From a checkpoint of a small image colorization model: trained on microscope photos of single blood and bone marrow cells, 6.3 epochs.
Rows from block 9, named by matrix and row number. Rows with one number belong to one channel. Each number is 500 + 40 x the weight over its row's rms, rounded and kept within 0 to 999. All counts start at 0. Numbers have three digits each. After the name is the row's rms in percent of the matrix's.
# convs0: first 3x3 conv (model.decb.0.1.convs.0.weight, 256x256x3x3), inputs 48-63, a 3x3 kernel for each
# convs1: second 3x3 conv (model.decb.0.1.convs.1.weight, 256x256x3x3, transposed), outputs 48-63, a 3x3 kernel for each
convs0.170 091:515529552476503520499573504500487515502479499468444506483485438523552524467509472549525484582506504601514506494486491526490501522467453495480489471476513475429431511465517489473544479495557464455476483494474535539472476480493474479439494469459518557536457520562345491563516498463467476452453493522455485497450473464555542506559514456489504494499490463463476385458496435409448416527507444508470466491466443564531510481482525518460511
convs1.170 066:435489507489480479497442473543526505571579539554547526469502511419535526382532527574508499558505475514482530563540558488472553473492581507459453457435477451467508526519550490538565441506529451499500425463499444449512473517524513508546512500544529492497508477465460456494545549520484512528395481545571554492540524422560577521592550577559540575502480542570533555572527548574532545507502508526511487471441456519481499487506528529555514
convs0.171 118:579587519542561523514540482487520456444465513473483561516510501529473526499493523495542549511472468620492474501545506472496475488468459484478506485516547520550566482498511551500488563519484464469557399557580501529462483488566505492544489443497468568598498528513557505458449497549501554551558561462455460498477479505495522524489477489451429454486476487411437511412501556457517570457492492507539499519535500480494486465474487495478493
convs1.171 126:485494482502513482462468485536505554465480494519540493492524528554504508545515528450515487437483469490543514583547516485470434527534515574542467570517386526483506512495505509502495497421416483477488494519453518559466536476544561455441565500511497489484530523513486511488427501465457471419518430411443496514418439500512496505525482531477507559493433427503481469473506480426481481461465532469445470503510577481489497455502551450487579
convs0.172 117:546553522516540517449479440481446462474484433536620504442450428501519468552551513477481436500511443480509515479442474474458484490496530489496511511531509467501522562510521485410457488461519472469468467488464493549507520565493528525484464428468461476423499510490510600634498527502508524488507534487470498486498536538545584573493519536474514504475507469464464434452478471509567490481496502488528510624613571493480490521513527492486513
convs1.172 133:416455514491498512482497498530509484504529524465478490486479521525518521493487459553479447494443431513504493533566553535539502452433402563532562510529532511597532571520521521548501509506503411472508489477473439463471535578566467488528378414477533486510446426459423421494528495518571563552494474437573558468532496383441448431555483490512530580524483489495518468442443469512487500526512482579571593494503529537444401533443419525506500
convs0.173 099:535465528521443540537553520481565544476499493464572554505493543519518544499551541492507453534553525488499563496514498486513523501496531518509446545552539521493549534571530516550530487521509537516443583545453553450411484507494498509516493515582499435457503551467535468402451507528533578520511484505513486465521522493511546526467450458521480520518516535611480415610493420613553494444466460480553519458510543454489493500478492538482486
convs1.173 070:462513472494520454497528457510533469511527441516504490506523491527539505475504458537469399529453434543423399449453511469468492468496471373407522396444508464488488507465508528484434539491456512397455526425534540565610467561623485452502537446420452468470488527499477506497449454576479536538443474507482476492459468488484509521543503462507482489464446508519537480516491447538550495566496498509412520513443476508500462547492451561491418
convs0.174 100:480493457453482506543555593567496509517516517469499521445456475502526536480528544429443463494470422506481417455504499468483474508513531449512596509541594468484515509514504551516455535504451407519443523541515541566526472448488474498549478476500573529452538494639495403524531483530546477492527518500517479465476472519456506571481529448488518450490504489544505427563430401592442387473464520464521478457540511464500505443488506495505499
convs1.174 082:475531510564581517558577485549555456604584502541504492519532433488480396452473399492535487557546469587579519478493510494492502491484529528559566425527530448498486541542532553513489539506482462413480497467528585498462547516532522514535485489521464523484504530498500467466551513531539499526503456522519506488469517506412519484491538493452462420467472480524478529518499484450460458453454502482581601483566604508589552465499527525487507
convs0.175 097:491488427476476460480428478523536491520481441551529445526535510554542515561566522507511526476506422488493410534517480506523500511538524469497475515530495504515529466517537490514480509509466490493491476512471576541469454555520522554496464474448436509548507422420664524371486464525490512488509502489460506544446499507475449471520482519479491513488490468525511411500512501460484482463489495471537519397491521506494468534496472508528485
convs1.175 062:498486508438459513455490503517528417516555496459492495508475468520474472443378444532519481522522508468465470535504517480473495521502512492493488468488518506493536504530615545529522587528505474511543418489520406498516542583507518478432507440485483429465503476460511478441420533522442590498466548510488497479483531551572586609478553516521535508538550512508492560544527578523524573608533561552479485542471484590574537594526502535423470
convs0.176 100:437493468495556513492523492510487494445504504368480533463500515507485441516467435487513504503513488504517496562516484546499491515509493479518558455487520527507476478505434500525497480491453460528479522470496489478527519458547578498475545504455464514475439494453398437476472475516510466460455417408516542534478510480513525510487478497565523474529458464482463430515500471537572475483486555480472529460483482503504485508475498516485497
convs1.176 089:542496482503438430509517472511485557543489539580519515509521548575534522509462479511517521441481498470498515456464503451433491443438468426422499470487532406468525486468474477481575513509588518485433537510475506479487493446456458495463456519489613575559603514497489437491575592608508525556434518527550480456464479486470508478514526506545551534466501492488442493511502563543505528463472458449458500478478529474512475468465446521480431
convs0.177 092:501502487614501475587537525525533551472540514504548468475501542545535523518503505364427494489495467457531585494487475484475513465517536440470465452476468497532491480486511510525489480504474519443380593455462667498533522456458551471480525499468581526427675606449544560526513509490525560538503518534480480462499497493510502462536514500502525504478526539473486528390407485469549595601526502520425463438421497532505515550533516512507489
convs1.177 069:446478506509506554426469539548564510499455451509507514437374393483442431546482484469482449523538562516558555430491487466534527531573473442439434482492408543561472434504452503546497533535491412417496488465510521504499517517454513520476507545529458468525456491506517540488507475495533495524567487531475483517458507505490549503492532511514536528461542543496487480502518530540589576429475449481469499506490502468504457498518425517575474
convs0.178 093:529506476536508473550544523500515500520585506480542475485512542523529529498488474605551504588535526579553564502464496523524564542524545481504550479494472461487456502519551532510548525489483497495503531522498543521487496497505511481530437463479543600456638557475464402384512547512514527525514500519497483550504454521474430477497471515484461511501435463553497482493518454526561520548533526514515517544557534492499472513498490465501513
convs1.178 060:461458488514464451515475465513515471505524478469491468553561553520509491491477493502482436505483464475445445482451463484484495567580530527514485509516495539510495521529531496586512525520485452451476505502539511499510508519535554493470535484472454426478448477489483468382503473492467439466553504552496525503501556544464581610529575499486495451468505525462455512480451474498497511492504460484480497479450473526510541509476458491496503
convs0.179 103:519438409512453503470450561487511498529577536456503469518537538486520534524479520481523519515543532463480480473453436481513475517529496559540508580506491487524521503446479531489457559554508513539530416460514483572485520525532523485477523502500470545525466445409534550501489502492495516510533544516550524496492496490475513505502489474540454455557560518499482384505452427483452487498463477535488496537526489514515515506525517499511487
convs1.179 099:497549506492530509519531527479454427464471469502524535509491522497511534467486543464513550459508538463534593443456437497504528525504544479510497486497520509499491549527625491454539552550544438524494461574520517563527455491487501496532506481491536529514566585540510515413573632543519591528509580569517533495492417410569492448537549517481433415530487524507471461551521478509539505541479504514524544516519596568534498547465490484465525
convs0.180 094:562481546493438524393416480452499498449487517535492509536528528561568512518526479539503524428435492454468479557500529499529525456472460490498534514541583500496552473537548484554559486480516455488495484531479482543484444450519493523546557585559429555529540557504397434468465444451526475486532513537510492490496441448549460474479520563512544525552521464475478485482487534482454508543540507493523535425531518483429429522491508483497514
convs1.180 060:535487521454456480525505503457438498539512507503510475460466485469504474505553470559530496524534550527479462523497526467476532457451524472457454490470409478537474446492484545559526513524552393449521419409467481431460504537522495503493559555485543538618605577559501539533544491455520493481487463462544539483490506446508522419483507471441514550489505508509519581440470528486512535482429417455380433508471575500503502520530497537515483
convs0.181 090:431477481483504509410479485373437531456496516489523488503572516506562508511536504503503505499508562495490613543529548514464494524447504526482493563522550547490457453496453478545513504494484420480498474517501485454548508503540473520563491531542518527525466534591486476570539571553534569485508488443431446524518494491527482461531511523532519506546526489488499433442476477526475414480511515520486538573490492513519539477513547425448494
convs1.181 058:533513485530534489495536472508512604478459544491478589533503512483453488403433511532526479459455511521464493446487529473533548521493503524447462529460394514540507495551601537585569516578553427460489459451504480500522470469511464463490544575545524491474532515442504506425530500472527567551481496483509458478511424458537471504532556533471471460470495502478505505509491503533516517467516510469552576481573580536537482573563484498490438
convs0.182 093:434469465437534517572548505491472512581555543539550501538504507571554546497494508493548496465523511452508532478497501466474473457515516550547537533528517471465525516522505485484489494503496481596559428412438474473478453486493474478499476486513470437494480507503527681614531503489561558493514523488410432524436480520475522515434495531475523526536541515454543592427475502442454456519533534577598566492519481481521475536557517526488488
convs1.182 052:501487495472510570493505552424482552463511527507560547502466423424428448406435471488501556482509565513513563493524526518527479522522464567507489443393448444464519560568556528563565539532471467490528497478524455437443531528492493533496519530472487457458515438464564535536508457473547518495472481498518478472444435470440430485522546507557546472501453438481508464514537471517534505535502479493461462548495470492523550509521523477504505
convs0.183 097:442434471490503497555473403406396409482474464545554554481470465530539520514504516456465531536597644545575590524518517499512497486538512519532533479478555535512537520494478547547514496506480510509482420463493383404494494470445521527525514509530548493468476489462395443440514458473475472514466474517497507508482509511500524539484522509536547516485499448449492435475540487509598514523576563473507492483497445528507477507472461533500484
convs1.183 076:461471535422467546525604617554573541525556555471491511515540486502501417481503417501444479495447434441420453461477457434457451479456461469494447463464435471489444476482440531529528480490522460489482470509480493520515405525566437483513487493470494481554467499585461443489565545564538530584553512528436457466479484505580588591553553535526515504474464432477486501490506547550534538520504494497503506461447469421452500447458507579555561
convs0.184 114:567536543552517532534498547450480471452515457477512553494498479537498498520518524511512544557512542518551559520504515481457505465473489499466510467452492510504493514541538495502490481506484487532508446492507545486449533503512474468501479489524474474507579561496497576445499485490495452460468479548496476453531498511518481533494505485516510479497472464462439452550518500552556588507527534431455461493446441561544558547537522516528526
convs1.184 159:503464533450449504446487491481508509485467456466471469552555563422472542508453512499472466488477517521498511505559485491548549499554500559566528523563507478517477452417504468487514442462528483476487558503552591559577464470452448498518458465485486546566502527541468486483597555484531508471479503472514441482573476484526472479541543530567585533448501492523541479522535536531554578442520426490502507603542519448492510540464413530509505
convs0.185 097:528493586563505560516474494464434484547488503557543463488469485512509522536513518500420441533499502453468534455517506503513511505512518457480436534515481480422420553512475544509523531488495582530486511545454505551540528495467498478484461531529483507493443518516519501453562563503491526465513502473523525550514503550525532508541520490501509490502520480478450454572616577445475551482490479591490513532486486459495518513524509549541522
convs1.185 090:431453493496455413552512431489508492569556551530467461595570515554542493472498454555514458501451410581559481481529518475542539493570506469444536489454495501494481473508504527509482534542550477456442498489485563592541498575562524546552518471438483501538486527549474478504514516481536538500474447473490481494485453501483489508563541514467489504386449538501533484528545514527522530492535537451520616473522544533479470516468476472472451
convs0.186 088:464461453465512499466543521540540465506470486548534610575530530512488542482500515498521507455513508496557522522553482474488460525512470521555478513529436479488514527494452528498469457457528420514460451555540440391409487520486459534505406481473523503482623541500444472426517555519438545499481494464508514533506543537468524573432445481463506496505552520480491501509435548478378478516507504563514484488477501524516477554550544555550525
convs1.186 064:457422483463492532461552551465505536521509503512437425464440398497576538514596526485458457500473447517513517517510508533498484475464461433493528538471443557478454460520561533537571539553555556605534489531531450459473507544538551566526509478457545563460509541492520509511483534533483481504561500459424493539448495488525580515551575556504545517449546527479493580443491544512513528531436467519489549501535555495456456510502448488482443
convs0.187 113:527482454512437409457411428490518513449530477377455439503499509477475496450470461531538524513487473532513508530534512488473504522503494492531537495536526483469489490484510475512531458484507438461474463453468622505455508486486474469485476520505456494483580602394564564374487475482531547504488522554543556573534520573494486511475464485492472503500480525551530502466553533471481513557535510583531521427399392499521522482483509483489489
convs1.187 187:518472593571532603489506550546496526586485493575554517519516495553569530560511477522521439516474455440424516436542438456545531504512545514468406529533495479567519529528570554509477513540500457493478447455471541531475545571481503509499516502503585502505551448408544501433494465471547465506529488511504492468500479496494485482544511455523507454511495500469507537524515506508520523443529489499518520523523523484498517450546495458486434
convs0.188 103:513477525548518537497498562555517511570503448491416485509530474513531512530523479441494464498546493481482438493515540488522493522516505499484531487503544479480517453473512501452455514494512511547482432602472533566425531486455563514530591486515439527470359573528465450428499516477493523437455517472533548495497497537512468455507462481485487503501533518537489572492473551463460446469585491491534426494487493519524488531486456547508497
convs1.188 083:486477495429486544438499503532534498459453486443425492539506426566512460535513488490506570519479519499476507524524530494435506566457534525406513492475565478415456476481445557491478573520503494431451465479500413522518517519565508516534409472446484479497486515521482493505546593562498500509506502517499408500506470527476501591479493521485494499492537531500495538536491513472479562547524514520518545500509579496500486558469531639492529
convs0.189 106:482452577417441577436533582486480540476496476462440447467466529485481483477463491584472521533476530550483495519492517518456512498442461526495486481470502476469491484554555505540523560523500493490485484455505462425509450544509448487472472466475503457508503513533533617546572551437590516510582530555460475448470477475458525507514463478561497468508485488584428410565472520564560546497457569453474507446531487488493491488482509501474482
convs1.189 090:483449519492459498563500503517483501521586524514570470490503451452515509479519544462553519513554500550580490537490539535471545542485553482473487478464502453489538589548601511414502498461448516574576512491562517425506517524513532504515499509507518468486529516510465517537514512531438471484444504485481489479401483538439524542542498479472538497501535376435468557426445538526486538594512432540512465505521483519511524501527522522520530
convs0.190 095:511522486535545475589598460472452466488443432482487442455513505459542529478539534457451537416453484471455470499529526528515516511487451532491440433414436468453479526507479512493477455457462457387498467473505499527517563550527479517478474484503550458485480511576428597578464456501459469534469475500504452445506479435469442366480455521524455464515512462472525463347483466394492510535537508494552526510482443498535547542545521547576514
convs1.190 086:481463457443492502458532561518488512492456447484477461491499495556601519443539492509529557511541523447442494532494519522483485449429413496485487475514532469515522529480485500466541543540577538538506525488507549522554570470454504475495489450510532573493519515512416414437507494540535447517466455520524559482529558502486468495492425465519468441532492499606567530532509518519462498420456528463470536469460534500509529490475493486477495
convs0.191 095:553532454574491422561507513446483469475549502463509452531562536519555517496508473485483539461459490464461444513544502492509462488500466463510556490548547488550492510506507485520524474480539528433446482446473547594560493514466495534503506558539519395451524375514421326512443466523472517558512523514502519496495514473451465434450480467473509496507501467475475565482508481454527471467469533501523507496499520552564499522544539502505487
convs1.191 058:532469478476456460461447461462497521509475500485415423550526416532492407543510446472551529498544527504484499494554542488547557467507502459494469476510500526508474528525492486493500522491483466480473449516510507556556463502515509546533471465480488466493559554575575567544484521560507480514553467496550493404548511455534536478457467476526500460550523529501525514556548525522516560484490510464487538485462501510472464534470421602526440