config.toml
arch = "unet"
model = "image colorization model"
dataset = "microscope photos of single blood and bone marrow cells"
train_examples = 194171
image_size = 40
crop_scale_min = 1
horizontal_flip = true
rotation_deg = 10
task = "colorization"
loss = "charbonnier"
norm = "groupnorm"
hidden_act = "silu"
weight_standardization = false
widths = [64, 128, 256, 256]
blocks_per_level = 2
block = "basic"
attention = false
upsampling = "pixel_shuffle"
init = "trunc_normal_002"
residual_init = "none"
optimizer = "normuon"
muon_scale = "match_rms_adamw"
learning_rate = 0.0042
momentum = 0.95
nesterov = true
orthogonalizer = "newton_schulz_5"
adamw_lr_other_params = 0.0025
max_grad_norm = 1.0
gradient_centralization = true
max_steps = 9500
batch_size = 128
epochs = 6.3
lr_schedule = "step"
warmup_steps = 1900
weight_decay = 0.1
adamw_weight_decay_other_params = 0.01
Rows from block 9, named by matrix and row number. Rows with one number belong to one channel. Each number is 200 + 20 x the weight over its row's rms, rounded and kept within 0 to 999. All counts start at 0. After the name is the row's rms in percent of the matrix's.
# convs0: first 3x3 conv (model.decb.0.1.convs.0.weight, 256x256x3x3), inputs 208-223, a 3x3 kernel for each
# convs1: second 3x3 conv (model.decb.0.1.convs.1.weight, 256x256x3x3, transposed), outputs 208-223, a 3x3 kernel for each
convs0.96,111,218,200,209,225,220,224,216,225,213,202,198,183,206,222,204,213,206,210,197,173,185,214,179,216,230,190,250,191,210,209,185,206,208,182,190,195,213,201,187,211,228,201,223,230,203,207,211,172,231,212,162,203,198,212,208,214,210,220,210,200,207,194,187,207,204,189,194,210,196,206,201,192,191,184,175,209,196,189,204,206,190,197,250,255,186,214,228,186,191,183,171,179,173,165,168,166,178,178,155,217,245,224,202,228,195,190,208,196,159,201,233,194,220,246,194,222,201,191,182,212,200,204,226,233,213,221,190,203,221,180,200,223,197,216,208,192,208,220,188,220,210,201,226,216
convs1.96,162,156,182,209,174,207,213,197,206,207,165,186,174,213,181,175,225,211,216,202,204,217,173,175,197,219,221,217,210,223,218,168,199,197,170,230,230,175,180,185,193,209,214,171,200,218,203,210,226,181,212,200,193,229,180,185,170,192,191,204,194,192,207,188,196,190,223,197,216,231,218,222,226,225,227,201,221,216,210,211,220,203,196,182,192,214,219,207,181,210,197,185,186,188,176,167,191,220,177,195,213,224,198,195,189,213,229,215,228,209,234,223,175,181,199,196,189,190,196,194,192,218,189,183,236,206,203,176,197,224,174,155,171,212,211,181,203,204,213,218,186,173,230,205,161
convs0.97,101,221,226,190,227,227,195,211,208,214,232,220,183,181,186,171,170,185,178,179,152,183,152,144,157,171,182,198,201,191,187,219,197,200,207,189,203,198,209,224,222,211,206,199,212,173,137,161,189,179,179,194,205,229,201,214,201,198,218,191,192,201,186,192,193,180,192,206,200,197,197,203,201,237,204,175,231,205,205,195,185,203,214,177,185,260,201,201,235,195,186,193,175,175,198,179,185,168,171,182,220,213,223,259,207,218,245,200,238,210,204,208,236,195,198,264,189,208,199,182,181,198,178,169,191,183,156,182,206,212,199,190,181,207,191,180,184,192,197,261,225,172,256,193,144
convs1.97,091,185,218,199,197,206,175,200,196,163,190,200,219,186,176,198,188,193,214,213,198,175,233,226,204,236,205,213,208,218,207,201,234,208,187,225,233,228,227,235,208,200,196,226,197,218,191,214,196,216,190,187,180,161,183,199,171,188,172,190,232,151,200,229,226,226,178,190,222,192,203,209,169,207,210,186,226,215,195,203,204,223,214,228,212,176,206,210,167,198,219,213,211,211,243,244,217,233,217,197,179,202,224,177,201,204,184,192,190,184,164,196,177,173,188,164,181,193,202,205,179,230,239,207,198,195,202,199,225,219,222,213,204,256,210,177,239,201,186,238,224,207,235,254,221
convs0.98,090,202,227,186,177,204,234,179,201,209,157,160,185,187,222,215,183,201,177,207,221,182,206,205,177,147,185,219,198,197,218,177,200,207,189,193,195,218,187,204,200,188,166,187,163,171,174,191,165,163,172,187,178,186,217,185,216,221,176,196,193,192,206,204,196,215,209,210,209,210,211,209,209,221,221,180,219,215,184,205,201,173,241,225,199,224,224,208,204,215,202,194,195,150,196,186,148,199,192,169,200,218,183,210,227,197,200,233,217,170,200,234,216,189,201,184,192,200,190,190,200,236,206,191,243,214,219,183,154,182,201,172,175,197,193,206,170,189,208,203,208,208,208,200,186
convs1.98,067,214,234,198,177,198,183,187,199,172,210,205,219,200,196,227,177,172,225,197,182,213,202,202,222,210,211,187,214,224,180,224,231,211,201,219,211,190,184,164,217,196,160,233,234,192,163,205,206,178,205,184,191,174,157,178,201,187,170,194,203,168,197,231,154,187,191,161,184,191,169,185,163,192,174,169,226,190,157,228,227,186,220,181,219,222,197,206,193,182,212,216,244,210,203,229,206,213,218,216,229,222,226,229,206,175,189,190,180,226,217,231,220,226,222,191,197,192,211,202,190,199,217,221,190,219,229,186,214,173,171,231,204,190,223,199,208,168,175,208,173,180,197,169,183
convs0.99,113,200,179,180,198,181,177,223,214,189,160,181,193,221,216,203,229,205,210,183,212,189,217,171,157,240,211,197,198,171,181,203,216,216,212,210,217,169,223,184,247,187,165,206,211,220,176,164,193,119,175,201,226,236,167,189,196,197,197,198,202,194,197,203,209,209,220,193,185,198,189,194,180,181,190,207,173,193,201,209,205,211,185,194,191,177,208,203,176,200,194,202,210,206,175,193,207,175,187,199,230,182,171,187,199,190,193,237,213,178,164,168,166,178,203,182,255,223,200,205,204,214,184,199,188,171,181,210,214,226,210,215,228,207,207,214,209,205,199,193,199,197,188,174,160
convs1.99,139,188,207,219,213,175,171,187,163,185,158,180,229,189,192,211,208,216,216,230,214,194,229,216,212,206,194,210,206,209,202,211,246,234,193,205,245,235,201,171,183,178,185,168,206,227,185,201,183,220,230,189,222,189,150,194,211,247,217,227,244,180,177,221,212,210,177,194,178,178,177,203,195,199,199,209,166,194,215,206,187,166,214,175,198,168,177,204,221,181,193,173,188,207,208,200,203,199,216,205,192,217,230,202,235,209,179,183,171,194,155,154,174,171,188,195,174,187,203,224,216,206,213,243,186,209,195,193,193,213,199,174,188,193,171,213,205,207,171,198,200,168,199,198,196
convs0.100,098,197,182,188,207,181,158,212,214,198,194,163,187,214,153,171,194,148,152,207,211,199,195,189,185,185,184,183,199,191,198,196,194,204,195,194,201,187,201,209,211,197,202,162,180,212,267,210,204,246,225,211,242,247,247,207,196,182,226,202,183,220,215,200,199,201,196,213,212,194,193,207,199,218,221,236,216,213,217,206,203,195,217,221,191,201,188,192,220,193,182,174,172,182,168,168,193,156,151,182,233,199,205,224,193,217,221,174,204,254,223,203,241,206,236,227,211,238,217,210,226,204,193,198,201,181,182,179,192,198,169,216,211,203,223,218,210,205,166,231,211,186,234,208,220
convs1.100,066,192,185,195,202,198,184,197,194,183,173,205,206,195,217,237,202,195,220,171,198,192,165,200,190,164,190,179,187,187,195,211,195,201,194,192,201,166,172,193,192,186,213,176,207,208,232,204,182,222,216,195,190,186,165,199,185,221,210,196,213,177,190,218,203,179,170,195,173,161,186,172,160,175,156,169,200,189,198,198,200,202,220,223,213,196,206,206,201,220,219,200,215,216,197,205,220,218,248,235,187,209,219,204,209,206,209,211,206,155,171,217,175,190,218,169,179,219,244,235,222,238,220,219,217,207,222,180,167,184,183,176,191,209,193,205,226,191,196,215,182,201,207,197,210
convs0.101,116,179,194,165,189,201,176,223,199,178,202,164,158,244,199,183,224,231,187,176,169,144,153,174,222,145,225,241,208,212,185,221,238,214,189,190,193,214,208,217,190,156,215,224,193,195,179,211,224,223,206,220,236,178,199,206,217,209,212,219,209,199,210,204,195,195,187,222,206,195,221,212,188,181,188,195,197,204,199,217,219,194,197,189,178,255,245,205,223,222,199,185,176,187,194,182,184,168,165,169,194,175,174,287,238,177,265,251,188,229,187,152,230,238,155,255,262,166,217,208,193,208,199,200,202,205,208,200,190,193,195,202,187,190,215,204,162,201,209,226,205,187,230,186,169
convs1.101,180,154,188,206,208,228,199,209,222,202,146,177,206,188,178,161,208,200,218,166,184,222,194,228,224,183,219,205,211,217,176,205,222,209,207,208,190,200,231,239,205,194,208,221,221,224,186,191,200,162,184,209,206,230,236,216,178,177,170,201,215,183,205,209,173,191,240,183,172,220,226,195,182,202,225,210,236,195,203,196,201,226,184,214,215,202,228,226,178,170,179,189,191,190,186,220,231,192,218,229,193,224,231,181,218,239,178,188,192,189,222,177,179,235,203,192,193,201,190,198,188,204,212,238,193,171,239,217,220,182,201,206,260,178,197,243,202,198,228,179,208,232,230,212,224
convs0.102,095,215,221,218,200,201,196,204,225,232,220,201,199,196,165,161,189,155,162,157,169,146,225,188,215,222,171,230,202,205,206,198,211,219,198,197,170,204,191,179,228,216,235,197,158,244,218,189,208,219,208,185,232,279,230,205,196,204,193,202,229,174,182,225,222,197,186,214,195,191,215,198,187,230,230,218,194,206,212,161,191,181,217,225,207,194,226,209,209,218,200,151,177,213,187,180,207,202,194,204,214,199,226,204,190,203,220,184,236,194,187,128,194,218,189,195,208,194,204,195,203,215,197,216,215,202,218,199,191,181,190,194,199,198,211,224,185,208,255,186,207,234,222,212,194
convs1.102,060,193,208,189,212,207,194,185,196,206,207,185,192,202,188,211,198,180,211,188,188,165,180,168,175,209,184,170,188,175,174,193,170,166,206,206,207,194,197,195,185,195,215,185,213,223,200,189,198,149,167,202,157,193,223,175,197,225,192,199,225,220,209,215,196,183,172,175,170,189,202,209,193,209,181,225,204,183,216,212,223,234,193,199,209,221,219,221,203,207,228,188,196,203,194,199,218,206,210,238,206,240,209,195,215,191,214,212,180,189,188,218,198,187,199,187,184,217,219,206,190,204,213,217,164,189,195,226,185,199,194,188,190,183,189,192,195,207,221,188,194,208,191,186,202
convs0.103,087,175,194,238,191,203,216,200,203,189,225,187,179,207,181,189,201,186,206,242,172,261,203,179,252,155,138,171,181,185,185,204,213,214,192,190,211,202,188,191,198,159,189,181,168,175,167,139,174,201,209,203,181,219,223,200,217,217,177,196,212,176,184,209,182,171,202,188,192,205,171,190,194,211,192,201,206,191,192,203,209,214,184,215,174,187,222,196,199,186,179,207,212,224,184,211,245,161,210,265,211,207,214,194,183,242,172,148,217,207,204,203,279,228,248,221,157,152,190,206,238,205,215,227,224,234,221,182,200,180,190,196,181,203,196,184,189,184,159,183,194,176,183,200,191
convs1.103,065,217,229,252,213,220,236,190,183,199,175,216,214,197,228,234,196,217,234,221,246,212,212,227,192,214,218,188,208,187,204,219,197,196,198,194,211,200,178,167,203,194,189,201,200,208,194,183,237,186,169,213,204,199,212,171,175,192,188,183,180,173,189,187,203,221,217,217,245,225,222,219,189,173,192,183,176,177,190,182,165,194,216,204,239,188,188,228,163,190,220,186,174,146,195,180,158,193,167,155,229,240,221,173,190,193,160,175,206,214,225,226,200,222,236,177,191,198,204,205,185,212,226,209,189,205,198,180,194,200,223,234,222,247,243,223,206,223,213,219,225,196,212,231,179
convs0.104,105,201,195,196,177,188,189,188,207,207,211,216,201,174,199,206,198,236,209,163,202,196,132,204,164,182,236,183,173,174,177,202,202,170,200,191,152,182,187,179,167,173,183,164,185,197,188,197,184,166,202,214,169,207,252,192,200,196,184,174,197,196,158,180,220,211,205,193,184,192,207,218,195,184,173,167,179,171,171,208,191,191,192,195,222,214,210,214,225,201,193,194,188,207,181,178,196,187,170,159,203,205,218,215,185,211,210,163,177,230,239,279,134,166,212,167,146,200,191,189,203,198,178,192,223,218,209,213,212,232,211,190,189,211,189,177,173,192,203,195,218,225,165,177,214
convs1.104,099,223,221,226,186,186,202,217,205,177,179,189,211,204,218,208,198,185,157,224,212,220,222,226,218,174,197,201,200,193,186,193,211,226,183,194,220,219,229,223,214,215,240,240,223,234,215,200,209,197,185,185,187,193,195,213,172,178,188,164,171,170,198,210,178,173,220,179,178,207,176,173,185,227,211,199,219,201,208,190,189,221,172,186,189,170,179,173,193,187,169,241,229,256,228,210,226,214,213,219,208,223,214,199,197,182,184,180,154,175,178,233,168,191,220,156,188,206,209,201,196,225,214,201,199,192,199,255,231,245,223,215,223,176,187,218,231,230,201,238,250,203,239,237,190
convs0.105,102,193,178,159,212,181,172,235,217,191,248,203,212,194,154,197,208,202,225,229,203,172,191,167,175,199,191,219,201,193,192,232,217,199,209,210,199,182,184,176,180,198,205,187,210,207,220,203,192,278,226,173,180,162,180,202,211,212,207,213,214,203,210,219,190,178,166,195,178,196,214,183,193,219,212,189,217,219,196,219,197,186,226,183,180,239,210,180,246,224,205,187,187,174,187,189,185,174,170,175,202,209,231,230,225,232,269,228,193,231,206,164,224,222,221,238,216,210,187,178,166,182,188,174,194,199,197,187,189,200,197,187,201,188,192,207,225,218,219,241,227,226,205,210,230
convs1.105,120,194,188,198,205,199,217,204,190,223,259,204,198,251,204,194,214,199,216,188,199,215,231,207,205,229,225,194,193,178,193,193,199,203,215,210,185,221,235,252,191,184,217,182,169,212,214,214,193,222,210,180,229,234,219,206,182,220,189,185,204,214,194,190,179,191,197,188,188,204,198,181,184,220,195,155,235,192,169,188,183,178,227,215,184,215,209,219,198,207,188,197,198,190,194,223,228,219,200,181,235,237,214,221,209,196,227,222,194,201,219,230,182,186,212,213,211,218,199,210,217,221,218,224,205,204,202,191,186,182,199,226,190,199,179,159,185,201,194,187,211,155,208,221,196
convs0.106,088,228,236,244,212,214,218,187,203,215,167,169,195,166,171,148,228,198,179,162,187,166,185,196,202,210,175,185,192,210,218,212,205,195,170,188,185,180,201,231,195,165,196,203,148,149,190,208,190,214,214,209,211,199,202,211,203,190,214,220,206,197,211,216,188,203,218,187,206,203,194,205,200,196,192,239,188,186,248,212,179,219,233,204,166,211,209,198,175,189,202,186,209,217,173,182,198,159,168,189,209,173,178,206,152,198,159,157,214,198,171,156,199,139,134,211,179,175,170,188,179,190,206,208,246,246,229,230,213,212,207,211,226,167,173,167,241,227,180,214,221,199,162,188,202
convs1.106,063,204,204,186,189,184,173,173,197,207,214,198,209,200,181,193,183,212,241,211,234,220,217,223,225,225,200,179,196,210,226,199,206,213,223,203,212,198,165,196,216,189,200,226,207,210,191,206,240,184,183,188,178,168,152,206,180,223,203,194,226,203,214,213,181,185,186,171,188,173,177,194,184,234,201,185,223,204,191,160,187,200,173,208,200,178,219,210,184,215,229,204,226,211,182,182,169,179,171,180,214,209,214,217,211,218,219,212,212,222,205,209,183,187,209,180,174,174,221,237,224,236,218,229,217,184,202,222,198,221,231,207,224,198,198,232,200,207,225,198,212,204,242,240,209